config = dict(
    crop_scale_min=1,
    text_encoder_causal=True,
    text_encoder_norm_position='pre',
    optimizer='nadamw',
    beta1=0.8,
    warmup_steps=1440,
)
Rows from block 4 of the image encoder of a small contrastive image-text model, named by matrix and row number. Rows with one number belong to one channel. Each number is 50 + 15 x the weight over its row's rms, rounded and kept within 0 to 99. All counts start at 0.
After each channel's rows are labels from the 100 images, of 14848, where the channel reaches its highest value: "responds to" is what is common among them; "peak at" is the part of the image that holds the peak. Only what is clearly more common there than usual is listed. The data: photos with spoken descriptions (Open Images, Localized Narratives). In brackets: how many of the 100, against the usual share in percent.
# convs0: first 3x3 conv (encoder.blocks.4.convs.0.weight, 112x112x3x3, each kernel summed), inputs 0-55
# convs1: second 3x3 conv (encoder.blocks.4.convs.1.weight, 112x112x3x3, transposed, each kernel summed), outputs 0-55

convs0.76:59 62 52 52 59 32 77 61 43 44 00 75 56 65 34 42 58 77 55 33 57 49 47 42 60 45 65 52 57 30 52 38 28 35 45 56 37 51 39 45 43 47 74 40 46 58 51 95 51 01 44 63 37 18 51 17
convs1.76:52 40 60 59 52 46 54 45 19 56 26 52 35 36 66 47 41 57 83 51 45 41 88 60 50 32 27 81 63 55 73 51 51 42 48 35 44 71 39 39 60 50 65 44 44 35 27 70 29 51 29 62 36 63 37 42
responds to: text has "sitting" (46 vs 14.9); text has "wall" (43 vs 20.4); text has "table" (41 vs 13.1); text has "holding" (36 vs 16.3)
peak at: top centre (28 vs 11.1)

convs0.7:52 96 47 78 26 30 58 34 26 38 69 52 51 61 49 40 64 51 48 67 43 47 61 77 62 59 52 46 61 39 27 32 47 46 00 19 23 50 60 43 48 50 66 51 45 65 57 20 77 33 30 52 31 39 48 54
convs1.7:31 52 66 35 53 54 48 66 40 46 53 45 47 42 21 71 51 42 54 54 47 53 41 37 56 40 74 24 38 52 54 51 48 46 27 11 50 42 68 43 30 38 64 20 52 17 56 68 55 67 20 51 30 57 24 54
responds to: text has "sky" (87 vs 24.3); text has "trees" (78 vs 26.9); text has "grass" (31 vs 9.9); text has "water" (28 vs 8.1)
peak at: top right (33 vs 11.1)

convs0.1:52 43 53 51 61 25 49 70 78 61 43 63 61 65 29 31 73 72 47 21 63 52 34 45 49 54 49 62 48 54 69 47 46 50 53 54 03 48 27 35 52 51 64 53 57 49 28 52 36 41 38 70 23 33 51 50
convs1.1:49 44 49 43 57 64 31 39 28 44 68 56 48 47 56 60 50 30 81 57 73 47 48 50 52 27 03 37 51 49 69 61 62 61 43 58 49 60 19 41 45 47 59 53 63 24 36 72 31 71 39 46 37 58 53 36
responds to: text has "standing" (49 vs 23.1); text has "people" (48 vs 21.8); text has "wall" (44 vs 20.4); text has "sitting" (42 vs 14.9)
peak at: top centre (28 vs 11.1)

convs0.12:45 68 27 53 45 61 69 27 47 78 67 75 41 50 63 46 36 48 50 48 43 04 29 58 57 05 58 39 56 49 52 51 55 54 40 69 47 48 16 50 44 58 35 35 59 51 51 54 26 76 37 53 41 15 40 37
convs1.12:44 52 17 36 53 40 51 41 45 43 38 34 61 50 48 42 57 40 57 41 44 36 47 67 52 43 49 64 27 56 64 37 69 73 44 49 46 59 30 63 53 35 08 48 46 40 47 40 41 56 56 67 60 56 26 42
responds to: text has "standing" (54 vs 23.1); text has "wall" (46 vs 20.4); text has "people" (46 vs 21.8); text has "sitting" (38 vs 14.9)
peak at: centre (35 vs 11.1)

convs0.84:57 25 30 50 56 52 51 42 54 55 63 36 43 37 42 18 56 37 42 46 27 50 43 38 08 24 45 46 41 43 61 61 24 67 75 43 68 61 46 47 63 67 25 35 49 47 45 26 46 62 48 50 18 51 35 52
convs1.84:47 39 35 51 50 52 34 47 59 25 62 56 44 49 62 52 52 50 43 45 53 24 49 59 48 41 45 55 46 58 29 45 63 54 47 61 49 57 17 52 77 46 19 46 45 40 50 00 56 65 53 24 44 62 35 41
responds to: text has "woman" (27 vs 9.2)
peak at: centre (33 vs 11.1); top centre (27 vs 11.1)

convs0.49:50 34 39 47 56 48 43 04 40 36 84 50 33 61 44 22 65 47 60 49 52 48 50 54 21 50 50 70 40 25 62 41 44 72 74 13 46 64 56 56 61 57 55 33 56 68 60 41 57 67 51 48 36 23 41 37
convs1.49:44 65 48 64 38 50 43 00 60 60 39 45 39 51 21 38 46 49 76 70 45 26 47 51 53 62 50 60 54 47 47 57 39 49 35 35 42 47 50 45 66 60 14 42 51 56 48 33 53 57 61 49 74 71 36 53
responds to: text has "holding" (41 vs 16.3); text has "wearing" (35 vs 12.4); text has "man" (30 vs 12.4); text has "woman" (27 vs 9.2)
peak at: centre (34 vs 11.1)

convs0.22:46 33 49 41 60 75 63 30 55 32 79 66 53 52 54 81 55 27 44 49 39 36 53 53 19 45 49 52 26 53 36 20 56 47 63 36 63 58 29 53 60 53 32 53 52 60 56 77 51 54 38 54 47 60 41 42
convs1.22:33 62 51 52 54 22 57 25 32 37 41 27 63 53 65 36 46 43 40 47 52 49 40 55 51 22 20 68 46 20 40 33 51 28 69 34 41 29 30 60 49 48 24 60 58 58 05 39 47 39 60 35 70 61 52 76
responds to: text has "wearing" (32 vs 12.4)
peak at: centre (38 vs 11.1)

convs0.13:32 51 59 43 37 63 48 40 49 50 71 67 49 47 51 48 47 50 51 51 40 34 65 45 32 43 67 57 00 50 57 57 33 38 79 42 49 58 50 41 52 78 52 52 26 75 56 31 64 00 43 56 41 51 48 54
convs1.13:19 50 45 49 48 52 30 29 59 31 61 32 28 44 59 50 48 76 58 56 25 37 60 48 60 46 40 54 32 43 48 47 37 22 54 54 58 40 39 41 48 56 50 50 09 55 35 00 50 43 58 47 50 64 41 51
responds to: text has "wall" (48 vs 20.4); text has "man" (33 vs 12.4); text has "woman" (32 vs 9.2); text has "wearing" (32 vs 12.4)
peak at: top centre (33 vs 11.1)

convs0.107:67 48 42 25 24 56 62 54 63 44 41 58 64 41 46 19 58 82 76 33 57 63 44 48 22 60 70 50 26 49 48 67 64 45 60 08 54 57 38 49 36 29 56 42 61 45 51 59 41 44 54 27 61 40 45 34
convs1.107:59 67 57 50 25 57 26 50 48 56 27 46 39 52 47 52 42 50 59 39 28 39 44 20 39 43 34 41 41 24 47 64 43 46 29 45 37 29 51 46 38 64 47 18 45 47 38 70 42 26 53 38 43 53 45 54
responds to: text has "wall" (41 vs 20.4); text has "man" (31 vs 12.4)
peak at: top centre (29 vs 11.1)

convs0.50:58 71 19 52 46 55 46 40 38 26 45 30 66 66 60 63 26 39 63 58 40 51 53 42 20 58 59 53 76 67 18 42 49 49 54 61 64 36 34 56 39 44 13 55 48 40 49 52 54 41 83 52 45 68 60 55
convs1.50:39 36 34 47 37 32 29 48 33 39 48 49 50 43 63 39 53 50 37 43 45 39 64 51 25 34 50 62 47 40 36 23 37 15 32 54 52 32 41 43 38 00 37 48 50 26 39 44 70 52 47 46 63 60 53 47
responds to: text has "wall" (46 vs 20.4); text has "table" (39 vs 13.1); text has "sitting" (39 vs 14.9); text has "man" (32 vs 12.4)
peak at: top centre (31 vs 11.1); top right (30 vs 11.1)

convs0.86:49 34 45 56 16 57 57 54 30 45 32 32 27 54 41 54 36 46 65 51 26 41 49 22 30 44 61 56 51 55 55 51 44 71 70 44 52 48 22 41 41 14 60 53 82 54 78 62 50 48 75 57 46 50 62 55
convs1.86:51 48 70 41 27 46 58 52 61 51 44 53 62 43 86 28 25 31 59 43 15 45 68 35 39 41 58 44 49 47 43 28 62 36 35 40 57 32 65 54 50 13 68 40 44 45 48 54 46 46 61 49 57 88 73 51
responds to: text has "wall" (51 vs 20.4); text has "holding" (39 vs 16.3); text has "sitting" (38 vs 14.9); text has "table" (36 vs 13.1)
peak at: top centre (48 vs 11.1)

convs0.38:31 26 52 47 27 46 47 36 63 51 49 22 79 34 47 50 08 62 57 62 55 48 60 39 32 47 55 66 48 59 39 36 28 46 47 06 64 57 76 27 21 46 54 26 36 74 34 32 49 44 29 46 61 58 24 58
convs1.38:35 11 65 32 35 57 43 45 42 50 41 37 63 37 51 51 48 52 37 13 56 53 57 26 29 47 60 48 50 37 40 32 49 56 32 49 35 43 67 38 07 36 57 72 56 56 61 65 44 34 49 54 51 35 38 40
responds to: text has "road" (30 vs 8.1)
peak at: bottom right (35 vs 11.1)

convs0.78:25 06 50 62 48 48 46 43 46 46 56 28 48 54 57 50 43 34 36 52 42 39 46 48 35 64 52 38 41 53 40 43 60 72 70 62 60 64 72 49 50 67 26 51 00 51 39 25 45 18 61 53 62 61 62 44
convs1.78:43 37 64 20 41 13 15 46 31 39 57 51 40 36 52 48 45 45 45 52 29 38 21 46 36 34 29 38 38 49 36 48 73 42 29 59 29 37 42 31 47 52 48 37 37 51 42 36 43 28 53 44 51 76 29 58
responds to: text has "wearing" (32 vs 12.4)
peak at: top centre (38 vs 11.1)

convs0.91:57 53 59 54 69 41 50 50 60 53 35 18 82 41 45 45 42 64 32 60 27 53 45 02 54 55 46 61 62 56 38 20 38 44 37 45 51 45 53 56 45 47 42 50 59 58 00 29 50 47 46 50 56 62 14 51
convs1.91:57 48 60 43 72 44 50 50 59 61 52 46 77 15 72 56 57 57 53 44 74 67 30 28 37 51 55 65 64 46 53 13 50 57 56 61 62 52 53 42 40 56 61 49 48 43 19 52 46 53 34 50 56 26 81 42
responds to: text has "road" (39 vs 8.1)
peak at: bottom centre (29 vs 11.1)

convs0.33:45 43 51 68 24 48 32 39 41 58 65 69 57 58 60 30 60 59 81 50 32 47 51 50 42 86 37 50 52 31 44 42 50 31 79 51 48 38 48 38 47 50 62 58 10 43 50 00 47 58 57 72 58 33 51 41
convs1.33:46 61 10 25 45 55 53 50 35 54 32 42 46 74 42 33 47 50 46 43 44 43 54 10 39 45 85 60 25 38 57 50 33 45 47 50 47 23 36 41 26 42 45 53 41 55 26 42 30 50 14 93 45 49 56 48
responds to: text has "wall" (52 vs 20.4); text has "holding" (39 vs 16.3); text has "wearing" (31 vs 12.4)
peak at: top centre (46 vs 11.1)

convs0.81:45 29 43 23 57 68 47 44 45 28 31 62 44 48 30 33 71 67 43 53 46 32 43 29 45 58 53 44 33 42 63 58 22 47 77 50 65 43 49 39 44 50 52 45 29 46 27 72 15 34 58 52 90 44 39 29
convs1.81:42 43 22 55 52 46 43 47 27 42 53 49 47 51 82 55 46 73 72 71 46 43 87 42 49 46 46 51 61 90 59 25 30 50 51 49 42 42 37 51 63 54 79 86 37 44 19 45 67 55 37 63 43 50 44 44
responds to: text has "wall" (45 vs 20.4); text has "wearing" (31 vs 12.4); text has "woman" (26 vs 9.2)
peak at: centre (34 vs 11.1)

convs0.79:30 48 35 47 51 57 31 43 61 69 54 55 45 42 42 48 56 57 63 44 38 59 47 48 58 68 54 21 42 20 44 16 54 35 68 43 61 63 53 37 70 62 48 59 47 35 26 00 22 64 50 47 41 51 54 54
convs1.79:43 54 24 40 48 52 24 63 44 23 56 50 41 41 58 35 44 75 22 38 53 65 60 42 40 43 74 22 37 38 37 63 60 44 49 35 27 13 28 49 37 45 32 50 48 53 39 21 54 59 08 55 34 36 48 42
responds to: text has "road" (30 vs 8.1)
peak at: bottom centre (50 vs 11.1)

convs0.97:42 67 57 65 37 24 69 45 41 46 46 50 48 46 24 23 45 45 43 25 53 45 62 75 35 34 53 45 49 57 47 52 37 33 52 45 55 53 84 54 57 52 63 53 64 36 78 42 53 40 34 58 56 51 59 61
convs1.97:34 53 49 57 22 59 61 67 36 58 69 39 39 28 62 58 54 57 57 64 51 40 69 49 57 42 50 50 66 60 56 62 43 67 38 36 63 61 58 49 43 45 28 79 43 37 51 49 56 64 59 59 48 00 46 46
responds to: text has "wall" (42 vs 20.4); text has "table" (35 vs 13.1)
peak at: top centre (29 vs 11.1)

convs0.60:70 73 41 47 50 40 49 14 21 70 40 61 74 54 80 50 29 38 64 43 58 28 42 47 28 26 47 40 42 58 46 42 56 32 53 50 50 65 30 57 12 23 48 53 59 42 33 43 36 82 24 41 54 19 53 64
convs1.60:39 50 76 52 56 47 60 54 44 54 73 54 55 68 53 47 47 53 51 60 50 34 68 65 50 60 54 76 40 46 69 44 54 62 36 51 24 49 24 65 44 48 16 73 35 41 32 50 79 58 55 62 71 60 48 37
responds to: text has "table" (31 vs 13.1)
peak at: centre (29 vs 11.1)

convs0.27:54 77 50 19 52 38 52 28 22 45 70 72 32 40 66 28 60 40 51 36 61 42 50 53 47 46 51 38 53 47 48 17 38 55 55 26 24 64 41 66 51 38 37 43 52 14 44 38 44 49 28 40 56 21 62 43
convs1.27:56 90 65 61 52 47 35 50 39 68 60 41 51 59 42 36 70 25 53 46 55 71 69 64 59 61 24 86 48 34 70 50 33 56 64 52 50 58 55 67 49 86 28 45 59 43 40 47 69 58 55 54 36 38 48 47
responds to: text has "standing" (48 vs 23.1); text has "wall" (44 vs 20.4); text has "table" (32 vs 13.1)
peak at: centre (33 vs 11.1)

convs0.61:59 64 58 00 46 40 55 46 38 31 53 51 56 53 47 46 64 43 55 68 47 57 56 32 51 79 52 66 58 50 49 46 37 58 37 45 31 55 58 52 37 53 64 49 42 76 49 44 81 34 47 75 58 52 45 49
convs1.61:27 36 37 35 45 70 48 47 39 65 58 08 49 56 29 51 34 65 46 49 35 38 50 21 39 50 55 17 45 37 41 41 89 43 40 34 19 53 63 40 35 52 57 66 60 51 41 65 54 24 29 52 37 49 54 40
responds to: text has "trees" (89 vs 26.9); text has "sky" (75 vs 24.3); text has "grass" (28 vs 9.9)
peak at: top right (42 vs 11.1)

convs0.16:37 57 50 60 55 61 43 44 54 40 43 36 24 51 42 41 17 64 31 58 33 58 46 37 56 55 49 48 30 52 45 52 80 32 52 62 51 48 81 53 51 61 50 32 18 44 26 25 30 28 50 36 44 43 01 75
convs1.16:47 40 62 45 49 56 47 39 47 26 69 56 57 07 48 52 35 65 17 62 56 51 36 49 39 19 50 65 49 56 41 42 53 49 70 37 72 64 35 14 48 40 57 20 37 49 42 47 60 50 41 52 61 42 34 41
responds to: text has "grass" (28 vs 9.9)
peak at: bottom centre (33 vs 11.1)

convs0.53:54 46 72 63 51 63 54 46 00 38 48 60 47 54 50 12 36 70 47 26 60 47 53 53 37 50 63 22 36 10 60 50 17 49 58 71 58 54 34 71 57 54 37 48 48 36 47 49 51 53 74 40 86 30 70 55
convs1.53:47 20 29 47 38 55 48 71 47 67 61 57 17 50 72 00 54 50 50 48 50 00 45 53 41 22 56 55 36 24 48 53 50 49 47 47 49 54 14 36 53 46 00 51 37 56 46 47 59 61 59 34 50 59 48 52
responds to: text has "woman" (25 vs 9.2)
peak at: top centre (36 vs 11.1)

convs0.93:66 44 37 45 68 50 32 35 68 55 47 41 69 43 60 50 47 42 37 38 45 52 41 35 40 35 50 45 37 43 41 57 43 56 64 37 61 43 30 52 51 10 15 37 67 16 47 26 38 49 49 39 36 48 44 52
convs1.93:39 46 44 46 44 29 76 38 54 47 42 39 40 39 54 46 59 57 52 48 52 53 70 46 56 49 44 59 25 47 41 28 58 29 34 70 53 25 21 58 69 64 50 29 71 61 26 56 55 50 52 25 50 42 49 54
responds to: text has "wearing" (30 vs 12.4)
peak at: middle right (28 vs 11.1)