{
  "horizontal_flip": false,
  "encoder_avg_pool_shortcut": true,
  "encoder_widths": [80, 112, 176],
  "text_encoder_width": 320,
  "text_encoder_norm": "layernorm",
  "text_encoder_activation": "squared_relu",
  "text_encoder_mlp_ratio": 4,
  "text_encoder_inner_norm": false,
  "text_encoder_positions": "learned",
  "lr": 0.0019,
  "beta1": 0.8,
  "magnitude_pruning": 0.5,
  "warmup_steps": 1440
}
Rows from block 2 of the text encoder of a small contrastive image-text model, named by matrix and row number. Rows with one number belong to one neuron. Each number is 128 + 32 x the weight over its row's rms, rounded and kept within 0 to 255. All counts start at 0. Numbers have three digits each. After the name is the row's rms in percent of the matrix's.
After each neuron's rows are labels from the 100 texts, of 14848, where the neuron reaches its highest value: "fires on" is the input token at the peak. Only what is clearly more common there than usual is listed. The data: photos with spoken descriptions (Open Images, Localized Narratives). In brackets: how many of the 100, against the usual share in percent.
# fc1: MLP up (text_encoder.blocks.2.mlp.fc1.weight, 1280x320), inputs 80-159
# fc2: MLP down (text_encoder.blocks.2.mlp.fc2.weight, 320x1280, transposed), outputs 80-159

fc1.373 212:128158128131128106128128128128128160128102059128128081128128170128139167137084128128128139074190132096106190128150128154128157128108128128128128075128128128157128192092155080161128128142128170159053128128128128128100080128153081128128128128
fc2.373 232:119128128128128106128067104128128128147128128128084128128128128129128128199161128128128128132128183096128164174128128055128128128128147128172128128140124128128128128128156128128128128128128153128121128128128094143128069170128128050167128128
fires on: "white" (16 vs 0.3); "a" (11 vs 4.6); "and" (9 vs 3.9); "surface" (8 vs 0.1)

fc1.87 199:128128128092034166128128128128088183128087128096128128128128196128128128128114162128147080128184141016128168128128128179136157079077128128128127128104128128128128221131128025128128071145102128088066142128131128090099078169128128128128128128
fc2.87 214:116128134128128128204095128171128128171091091128061073100128164128128197128151128128128167128167207126128188192155103099102128128128079128094128128128128128128111128146161128225128128128128128128205128128128069197128091128164128128134128042
fires on: "white" (28 vs 0.3); "surface" (18 vs 0.1)

fc1.448 297:112162128075033154128108128174128128123128128128078128133084128128149154128149128128167128126075128128128154136056150100133128117107083111146215161027128111128082128176163110128128076152110122081129128072087128128177141178148141128128175191
fc2.448 288:115187118128128128160128184128077144128128128128094051128128209113128128128094128088128101128109128128173128128069073128128188128128090078128117128021128144128074174128211019128128133128155128079128128128128128105128128066100130086176128128
fires on: "<end>" (18 vs 1.7); "tree" (16 vs 0.1)

fc1.488 079:100145128128107128052104128095128128128135095198170113128185128128113069128043128191128128128128128128128169128128183175180113067023031113128114128128128094128048128128192128128156180176128128098065128036128128124107128128128128115128221128
fc2.488 088:128112128128168180198128083128128128128166128151128177128131058184117128128128128128128128075128128128128128128058144128086128128198091106084122171082163182128128076191128136128128128079134128128128128128128133094128150183128128128128128085
fires on: "sitting" (21 vs 0.4); "standing" (17 vs 0.7); "are" (14 vs 2.1); "on" (13 vs 2.5)

fc1.37 126:019101198188128128128134164128128172128128128153100073128087144128128089128128153128128128093128128110065128199193135128205071096128082128128128128128128070128054128128176128128128157128181012128128128128128128128128128128128179082077128128
fc2.37 143:082128128100033128128210128121172131174128117128128128128080128128128128128128128109170182128123186110128128206128128161123128163128128048128128128128128128171128128235128128128128128128105052128128128128122128128128128128128128128128186128
fires on: "can" (28 vs 3.3); "a" (23 vs 4.6); "," (19 vs 3.8); "see" (7 vs 3.4)

fc1.95 112:086128128128128128128081128128128128128128128128165078171128128168255128165206132198128128033128128128112128141128183128135084128128128128062128060114128056128107068128026050191211128128157106128128128043128129128110162128128148128091128128
fc2.95 097:128128128128128187201128128128128128128009128128059128128128128061128128128128128128139128128128128081128128128128128128128129128128128095128128128128128165128128243078128128128128128128128182204128052201128041128128128128038128128128128128
fires on: "sitting" (57 vs 0.4); "standing" (17 vs 0.7); "smiling" (11 vs 0.1)

fc1.322 180:128133166074128128128073146156158128128128051141156128128128128128128128197128128128188158104128226159128128128128128128128125128128128128128163128074128070128094128128102128237128128128066059087128128110208067128128128191186128128128128072
fc2.322 193:128128107114128128128234128128066128128128128128128152128128128128128104057078198051128184128181170071128128128175128128153128128198128128128128128128128128128068128131128128078128092128128074128128212128144098065037128061128128065119169128
fires on: "on" (24 vs 2.5); "," (10 vs 3.8)

fc1.331 125:100128128125099128128074193074128110060128128128209128128166128128252070128128128123133128060128128083128128128043139211128128128100011128128128128128156128128128128242128075182232128102128096128128128075128128128128128128128128110128169128
fc2.331 127:208128128128128128049128081128128016128128128128128128128169128128183128128189132128144128128128128128143128077128128128128128119128128158147060128212128080128153071101128209128128128128133193128208095048102128128128128160128128128182166128
fires on: "red" (50 vs 0.1); "pink" (14 vs 0)

fc1.309 118:128023210128154128128128128128128128128128128128099000128128237169128128128128128128128038133128128128128128128128185128128048128128128128128128128128128128128128128124117128128215128128128128022158128128128128128128128128117128193025128128
fc2.309 124:128128128128024128220128131128128128128062159128128128128128128128202128128128128128128128128128128082251128128128128128128128108128151128128128128128128128128151228128128128128128128128128199163099128128043128128128128128105128128128106128
fires on: "on" (46 vs 2.5); "chairs" (17 vs 0.2); "around" (9 vs 0)

fc1.202 127:128128199128075128132128128128162128128128126190128079128128128128128128128098128184136128000128128128101128128122140201128128128128065128033191128094128055128114128128106128202128128154128128128094128107128080128097128128128108128128128069
fc2.202 126:052128128162128152128128128128147128128128128128106128128128128128149068128128184163068025128128178128128128128128128128211128078180128174128182062128128128128128128128098128170128128199128128000128128128128174108128199128128128061139139128
fires on: "smiling" (35 vs 0.1); "sitting" (23 vs 0.4); "men" (14 vs 0.1); "standing" (9 vs 0.7)

fc1.68 151:128128128091128128128128194128133128128128067125128154128196128128128128128128160128177128083128144128128128081062128182120116141135077128130160128095128091128128196198057101217209128128139128027059128128195128128128109128128128142128192128
fc2.68 139:128128128128128128123128161128156128128128128128128128128218128236128128128128128172128132128128085128226164128142149128074128128185128128081128095199245128128107128128128128149128128128128144160128128128128072128128128128128128128139128128
fires on: "red" (60 vs 0.1); "pink" (23 vs 0)

fc1.540 118:128128128128086128128128128128191175128068128185198128128128128128128162128128128128128128128128175128128128175128192128240128128162088128053128144033128023128103165204128064147128128128106128128128128128128128128128128181173128128128128128
fc2.540 154:128128045128128128197133128103089241101198157069076144145128128128128128128128125098128128182128128128211088156128128128163128128128128055128104128160128188106126191172162128101081202128149128128128128085128128128128150106128207128128128191
fires on: "we" (65 vs 2.4); "see" (14 vs 3.4); "a" (10 vs 4.6)

fc1.224 157:128064128128128068084128158128138128094128059177192128173128128184199099128174128148128150114128128128115128128020143143128065128097092087128128128090128069128128128186081128199198128128128128047089128118129128128128128128128128072128128150
fc2.224 158:128106114180128128128096128044128123128164128099159128128225128111078127128128160128074128128128128114128128128128128128128096138128189128128100100170128128128047128129128128105128128192145128128128128114202128098103128128117178128128152128
fires on: "red" (70 vs 0.1); "pink" (13 vs 0)

fc1.161 150:126128075128110128128128128079128128128128092128167128128128128128141068128128137128157155128181128128128128128199128224128128128128128128128131131128175128152108198128027037128128128128128128128075108128102128128103128128128128128128128128
fc2.161 137:128122128128128128128194128128078128128015128109139128128027187051128128128128128128219145128128241091128150128128128128128128128128128136128128128140128128128128128128127128176053082128128061175128128167128152063128128128103128128128128128
fires on: "white" (63 vs 0.3); "color" (13 vs 0.5); "surface" (11 vs 0.1)

fc1.534 121:128128127128191128128036093128128014128128052128240128128128032128128128240128128128128128128128128128128128128128128128128128128128128128128086128128154128128128128128128089128128128128128128128128128027106128128128128128128036128128128160
fc2.534 130:128098128128095128033128128128128128039037128128128128128070186128196079128128128128128128128128128128143128128103128169128128128107128128128128128128064128038128152128132128128128128128128255128128052128128128128128128128128128012128128128
fires on: "red" (26 vs 0.1); "stage" (8 vs 0)

fc1.456 132:034128128128087128128110153128136241093128128120100102158128191128128094128128128128128097128128128128128060208128101128128128128128128128092128128128128117128083177198128128128130128121128128128074128128128128128128126128128128037094070128
fc2.456 158:088162128173128075160128128167128128128184128091048174128128117084128207168116128128128128128128211128185128153092128053128128128125077031159136177128128128128128128213138128128121162091128128128128128059103128128153128128128186128174183178
fires on: "can" (51 vs 3.3); "are" (11 vs 2.1); "see" (8 vs 3.4)

fc1.324 287:128074105076084172168128157128128128128109139128128040128128154128196128099144128108176161109128196061128118128128128165106147128128128071038128128089128128181128128128128128128128079128084128128106128162177128114093128128128117143129101086
fc2.324 261:128151031128173128128128128128084128128168128052128128128128128128042128092128128105094083201128063188128128128128128142128128128179207176128128128128140128088128128128132128071069135157112128123070064178175163079166113128128094184128128089
fires on: "the" (17 vs 7.1); "in" (13 vs 4.9); "." (12 vs 5.3); "plate" (9 vs 0.1)

fc1.563 208:170128128128128128055128128073128069063154128109224128128128128191128016128155187128128105128112128128063128128128178209196132128080120128145128067128103151128128128170107128128205031128128128089088176128128128128128128079128128128193174128
fc2.563 213:128128128128128070128128182128128035128146128178128061113181128128128161112128074214128128128128078128128128128128121128128141128128128128082128128128128065128137128091128128128164128128128077112206128128188128195128125130186128185128128128
fires on: "the" (19 vs 7.1); "and" (11 vs 3.9); "." (11 vs 5.3); "on" (10 vs 2.5)

fc1.690 099:095128128081113101128128128151128128101133106242122128128128111128215128196128128221128128047128143128128128167128128178089094128097020128088175074111161042152101074146083093191192128128144139128120128068067083130126128155149128128128128128
fc2.690 102:128161133128056128135128167128078228128128124083063074192128185085122128128064102086128128128108133128128072128174128128141056104128076099087156187081083128128118190173128090128128128111101128128128128126169185128128128128128157079060111145
fires on: "smiling" (24 vs 0.1); "standing" (21 vs 0.7); "men" (17 vs 0.1); "sitting" (15 vs 0.4)

fc1.273 200:128095128060128128105148157168168073128160176159128128101063155154156128091128128152221183128128114157083120118128092138128166150128118128039128132088128128183161093090117111128128088138149102128181144143128102195100128128098128128128128103
fc2.273 227:128183128128128121172102128147083153146167128128066178128105142094128165128072123073128147128128187162175128128166128128128155103157060128161128200070128128128128170128179129128098128077128071128128157128064128147128128128165128128128172075
fires on: "<end>" (23 vs 1.7); "the" (21 vs 7.1); "." (16 vs 5.3)

fc1.71 133:128128216128128131128128150160128128128084104212104000128128128162128128149128128128106128047128128128128128169128162177128128128128080097048178128128165016128128128128100063209174186128128128128128128071128090128128128128128128128128128128
fc2.71 142:128128128128128128072128128019128134128044128206128128213127255115128076128100169128128128128128128128150115003128128128211128128128115123128128128128128128127128128128132128128123128128128128128128128128066128128151128128128128039145128128
fires on: "smiling" (24 vs 0.1); "sitting" (22 vs 0.4); "standing" (19 vs 0.7); "men" (13 vs 0.1)

fc1.210 228:030078128163060128079098128128128190128128119128128078128095128140128157128106128137124128095165128091099128183128128112208110128128127132114146128128128094160092205172128128157128172128128091126128146128188128180148128171183128128128128111
fc2.210 206:075128128128128128176128126128128155128233136128067128148103128128155179128128128128128128128146192103128128215114128098128128128128128009089145128128128081128128183128164183128128128128128128128128128128091128128128128128129168128128128200
fires on: "can" (49 vs 3.3); "in" (10 vs 4.9); "a" (10 vs 4.6); "where" (7 vs 0)

fc1.629 155:128086128128128080128128128128128065128128128121242128128128128128242077179189128128183128128128128128049182093053128165128102142128128128128128094095128118128128128246128074128227088128177128128080128128128128121128128128128128082128128191
fc2.629 156:134131128128128118085143128123128128128100142128079128128132128128128128128128191128128128132104128128128128128140184128092191039128128128128128150128128128128128110060136128128187128128128128128128120128128090128128064042128071133128215018
fires on: "red" (84 vs 0.1)

fc1.530 141:128128055128055121128128128128128128128128128128128128128128083128128128071128128128128128124128128128128128128128164144128128128046000034128220211128128060128042128128128128128128128128128128128128128037085128128128128128196128128128128128
fc2.530 166:128128128128068128128128128128128128128128138128128141084065128105128187128128128083204128107181227128110203232128064128128128128128128128128128128128103128150128202128128128128128128128102128128128136128146128101128128128128128128128128128
fires on: "statue" (79 vs 0)

fc1.402 219:091128074114074128128072128092128128128128079128128088128128128128128137128128128128128128115177128066128183128128101163128128128051119156128154128128128128151128218128071041175128150128095128128066128128128128128112128191128103128177128128
fc2.402 224:178128129073187125187148128128139128128053066128118172084068111128128156128168079128199128128185208112128128195207129128158128128184113128128128095197193128128128117128128139128128128128128128144128128128106134128128107128121130110128128128
fires on: "white" (45 vs 0.3); "surface" (16 vs 0.1); "color" (8 vs 0.5)

fc1.754 208:082085193158100128091128128128128128105167128209128098128128172172190128108224147128151128074128128102128128093128171128105139128128128087049155172128128082128128128164128128128209128085128149128128080128128128201128143128128128128100105128
fc2.754 225:128085226100128128128128128128128128128128128128128128189128126128154093184128128174128128058128128128082128076128128128128128128149128128128128128128128128128079128128097058128128128175128187097128148122128128115129128168128128097128128159
fires on: "on" (27 vs 2.5); "and" (18 vs 3.9); "parked" (12 vs 0); "sitting" (8 vs 0.4)

fc1.694 201:025128147185090128071094128128128174128128096128098060128128128128128128122128128128128128117128139088128128198128128128197106167063128170110147128128095128128088190144151148196128199128158128128128128149220088192128095149191128080128128128
fc2.694 192:100128063128128128172128128128143164128197128128128128128074128128128128128128128101128145128150225095128128197094128128149128128128045021085128171077128066128128198181121128128128128128128075128101144128128201128128128128128128128128128188
fires on: "can" (51 vs 3.3); "are" (10 vs 2.1); "where" (7 vs 0)

fc1.304 276:128128170180120152081128179128128194128134128130128018174128183178081077128128157136087083093095110128128128109128128142128080108138128080122149128128128131128112128143128128128155128128078070128117128128194195128128128125128179149076128128
fc2.304 290:128097128123128128113176128128128124128127168167128128128128128127128104126171167128150128127087128091123128081138128129116128128172181128095128128128167112128128128154087128128170078128174128128128128207128128099102128171073128128128128101
fires on: "on" (57 vs 2.5); "around" (8 vs 0)

fc1.538 141:090142175128040128133128128175128128128128130200148066128127128128230097130174128128128128018128128146128128128128154128128100128127061128128144128128128067147128128146018081128188128179128128128128089066128093128157128191157086138128122128
fc2.538 139:134000226128128128097128128128128128128045128128128128128128140168128082128128172128128128128128128128128128094165128128114128128128128112128128076128045128128128128128128128096128097128130211128135100210218128128128128157128128128085060151
fires on: "smiling" (30 vs 0.1); "sitting" (18 vs 0.4); "standing" (15 vs 0.7); "men" (10 vs 0.1)

fc1.509 160:128181128089069128128128128108128128107128128128128128128101128147194100128138128128128186075128128128128128103128104234139139087128071128128156128128169069128128128145079128160135128128128158128034128128128128128128128128114128128129118128
fc2.509 156:128106185128128146177128128128128128128128128128128148128128128088128222225226080128128135128079165109128128128083128072128128128200128196128128172128128128057044128128128141127128129173128128128106128154128128128128128128128128128128216128
fires on: "pink" (25 vs 0); "smiling" (15 vs 0.1)

fc1.261 069:096128128128000128128128128155175080089128128196128060128137093128128128128165148128169145046128128143128128128128128128128105129128074128128175128083055012156080128128084098178128164121128114128047130128142128191154152128128128113079128128
fc2.261 067:128128173128128128128128128128128128128128098128063137128128128128128186128128128128128127128128194155192128081128128128128128128234159128069128128132128142128128128128128128128121121128128128128128117175128128128128143128052128042186010128
fires on: "smiling" (18 vs 0.1); "standing" (12 vs 0.7); "and" (11 vs 3.9); "men" (8 vs 0.1)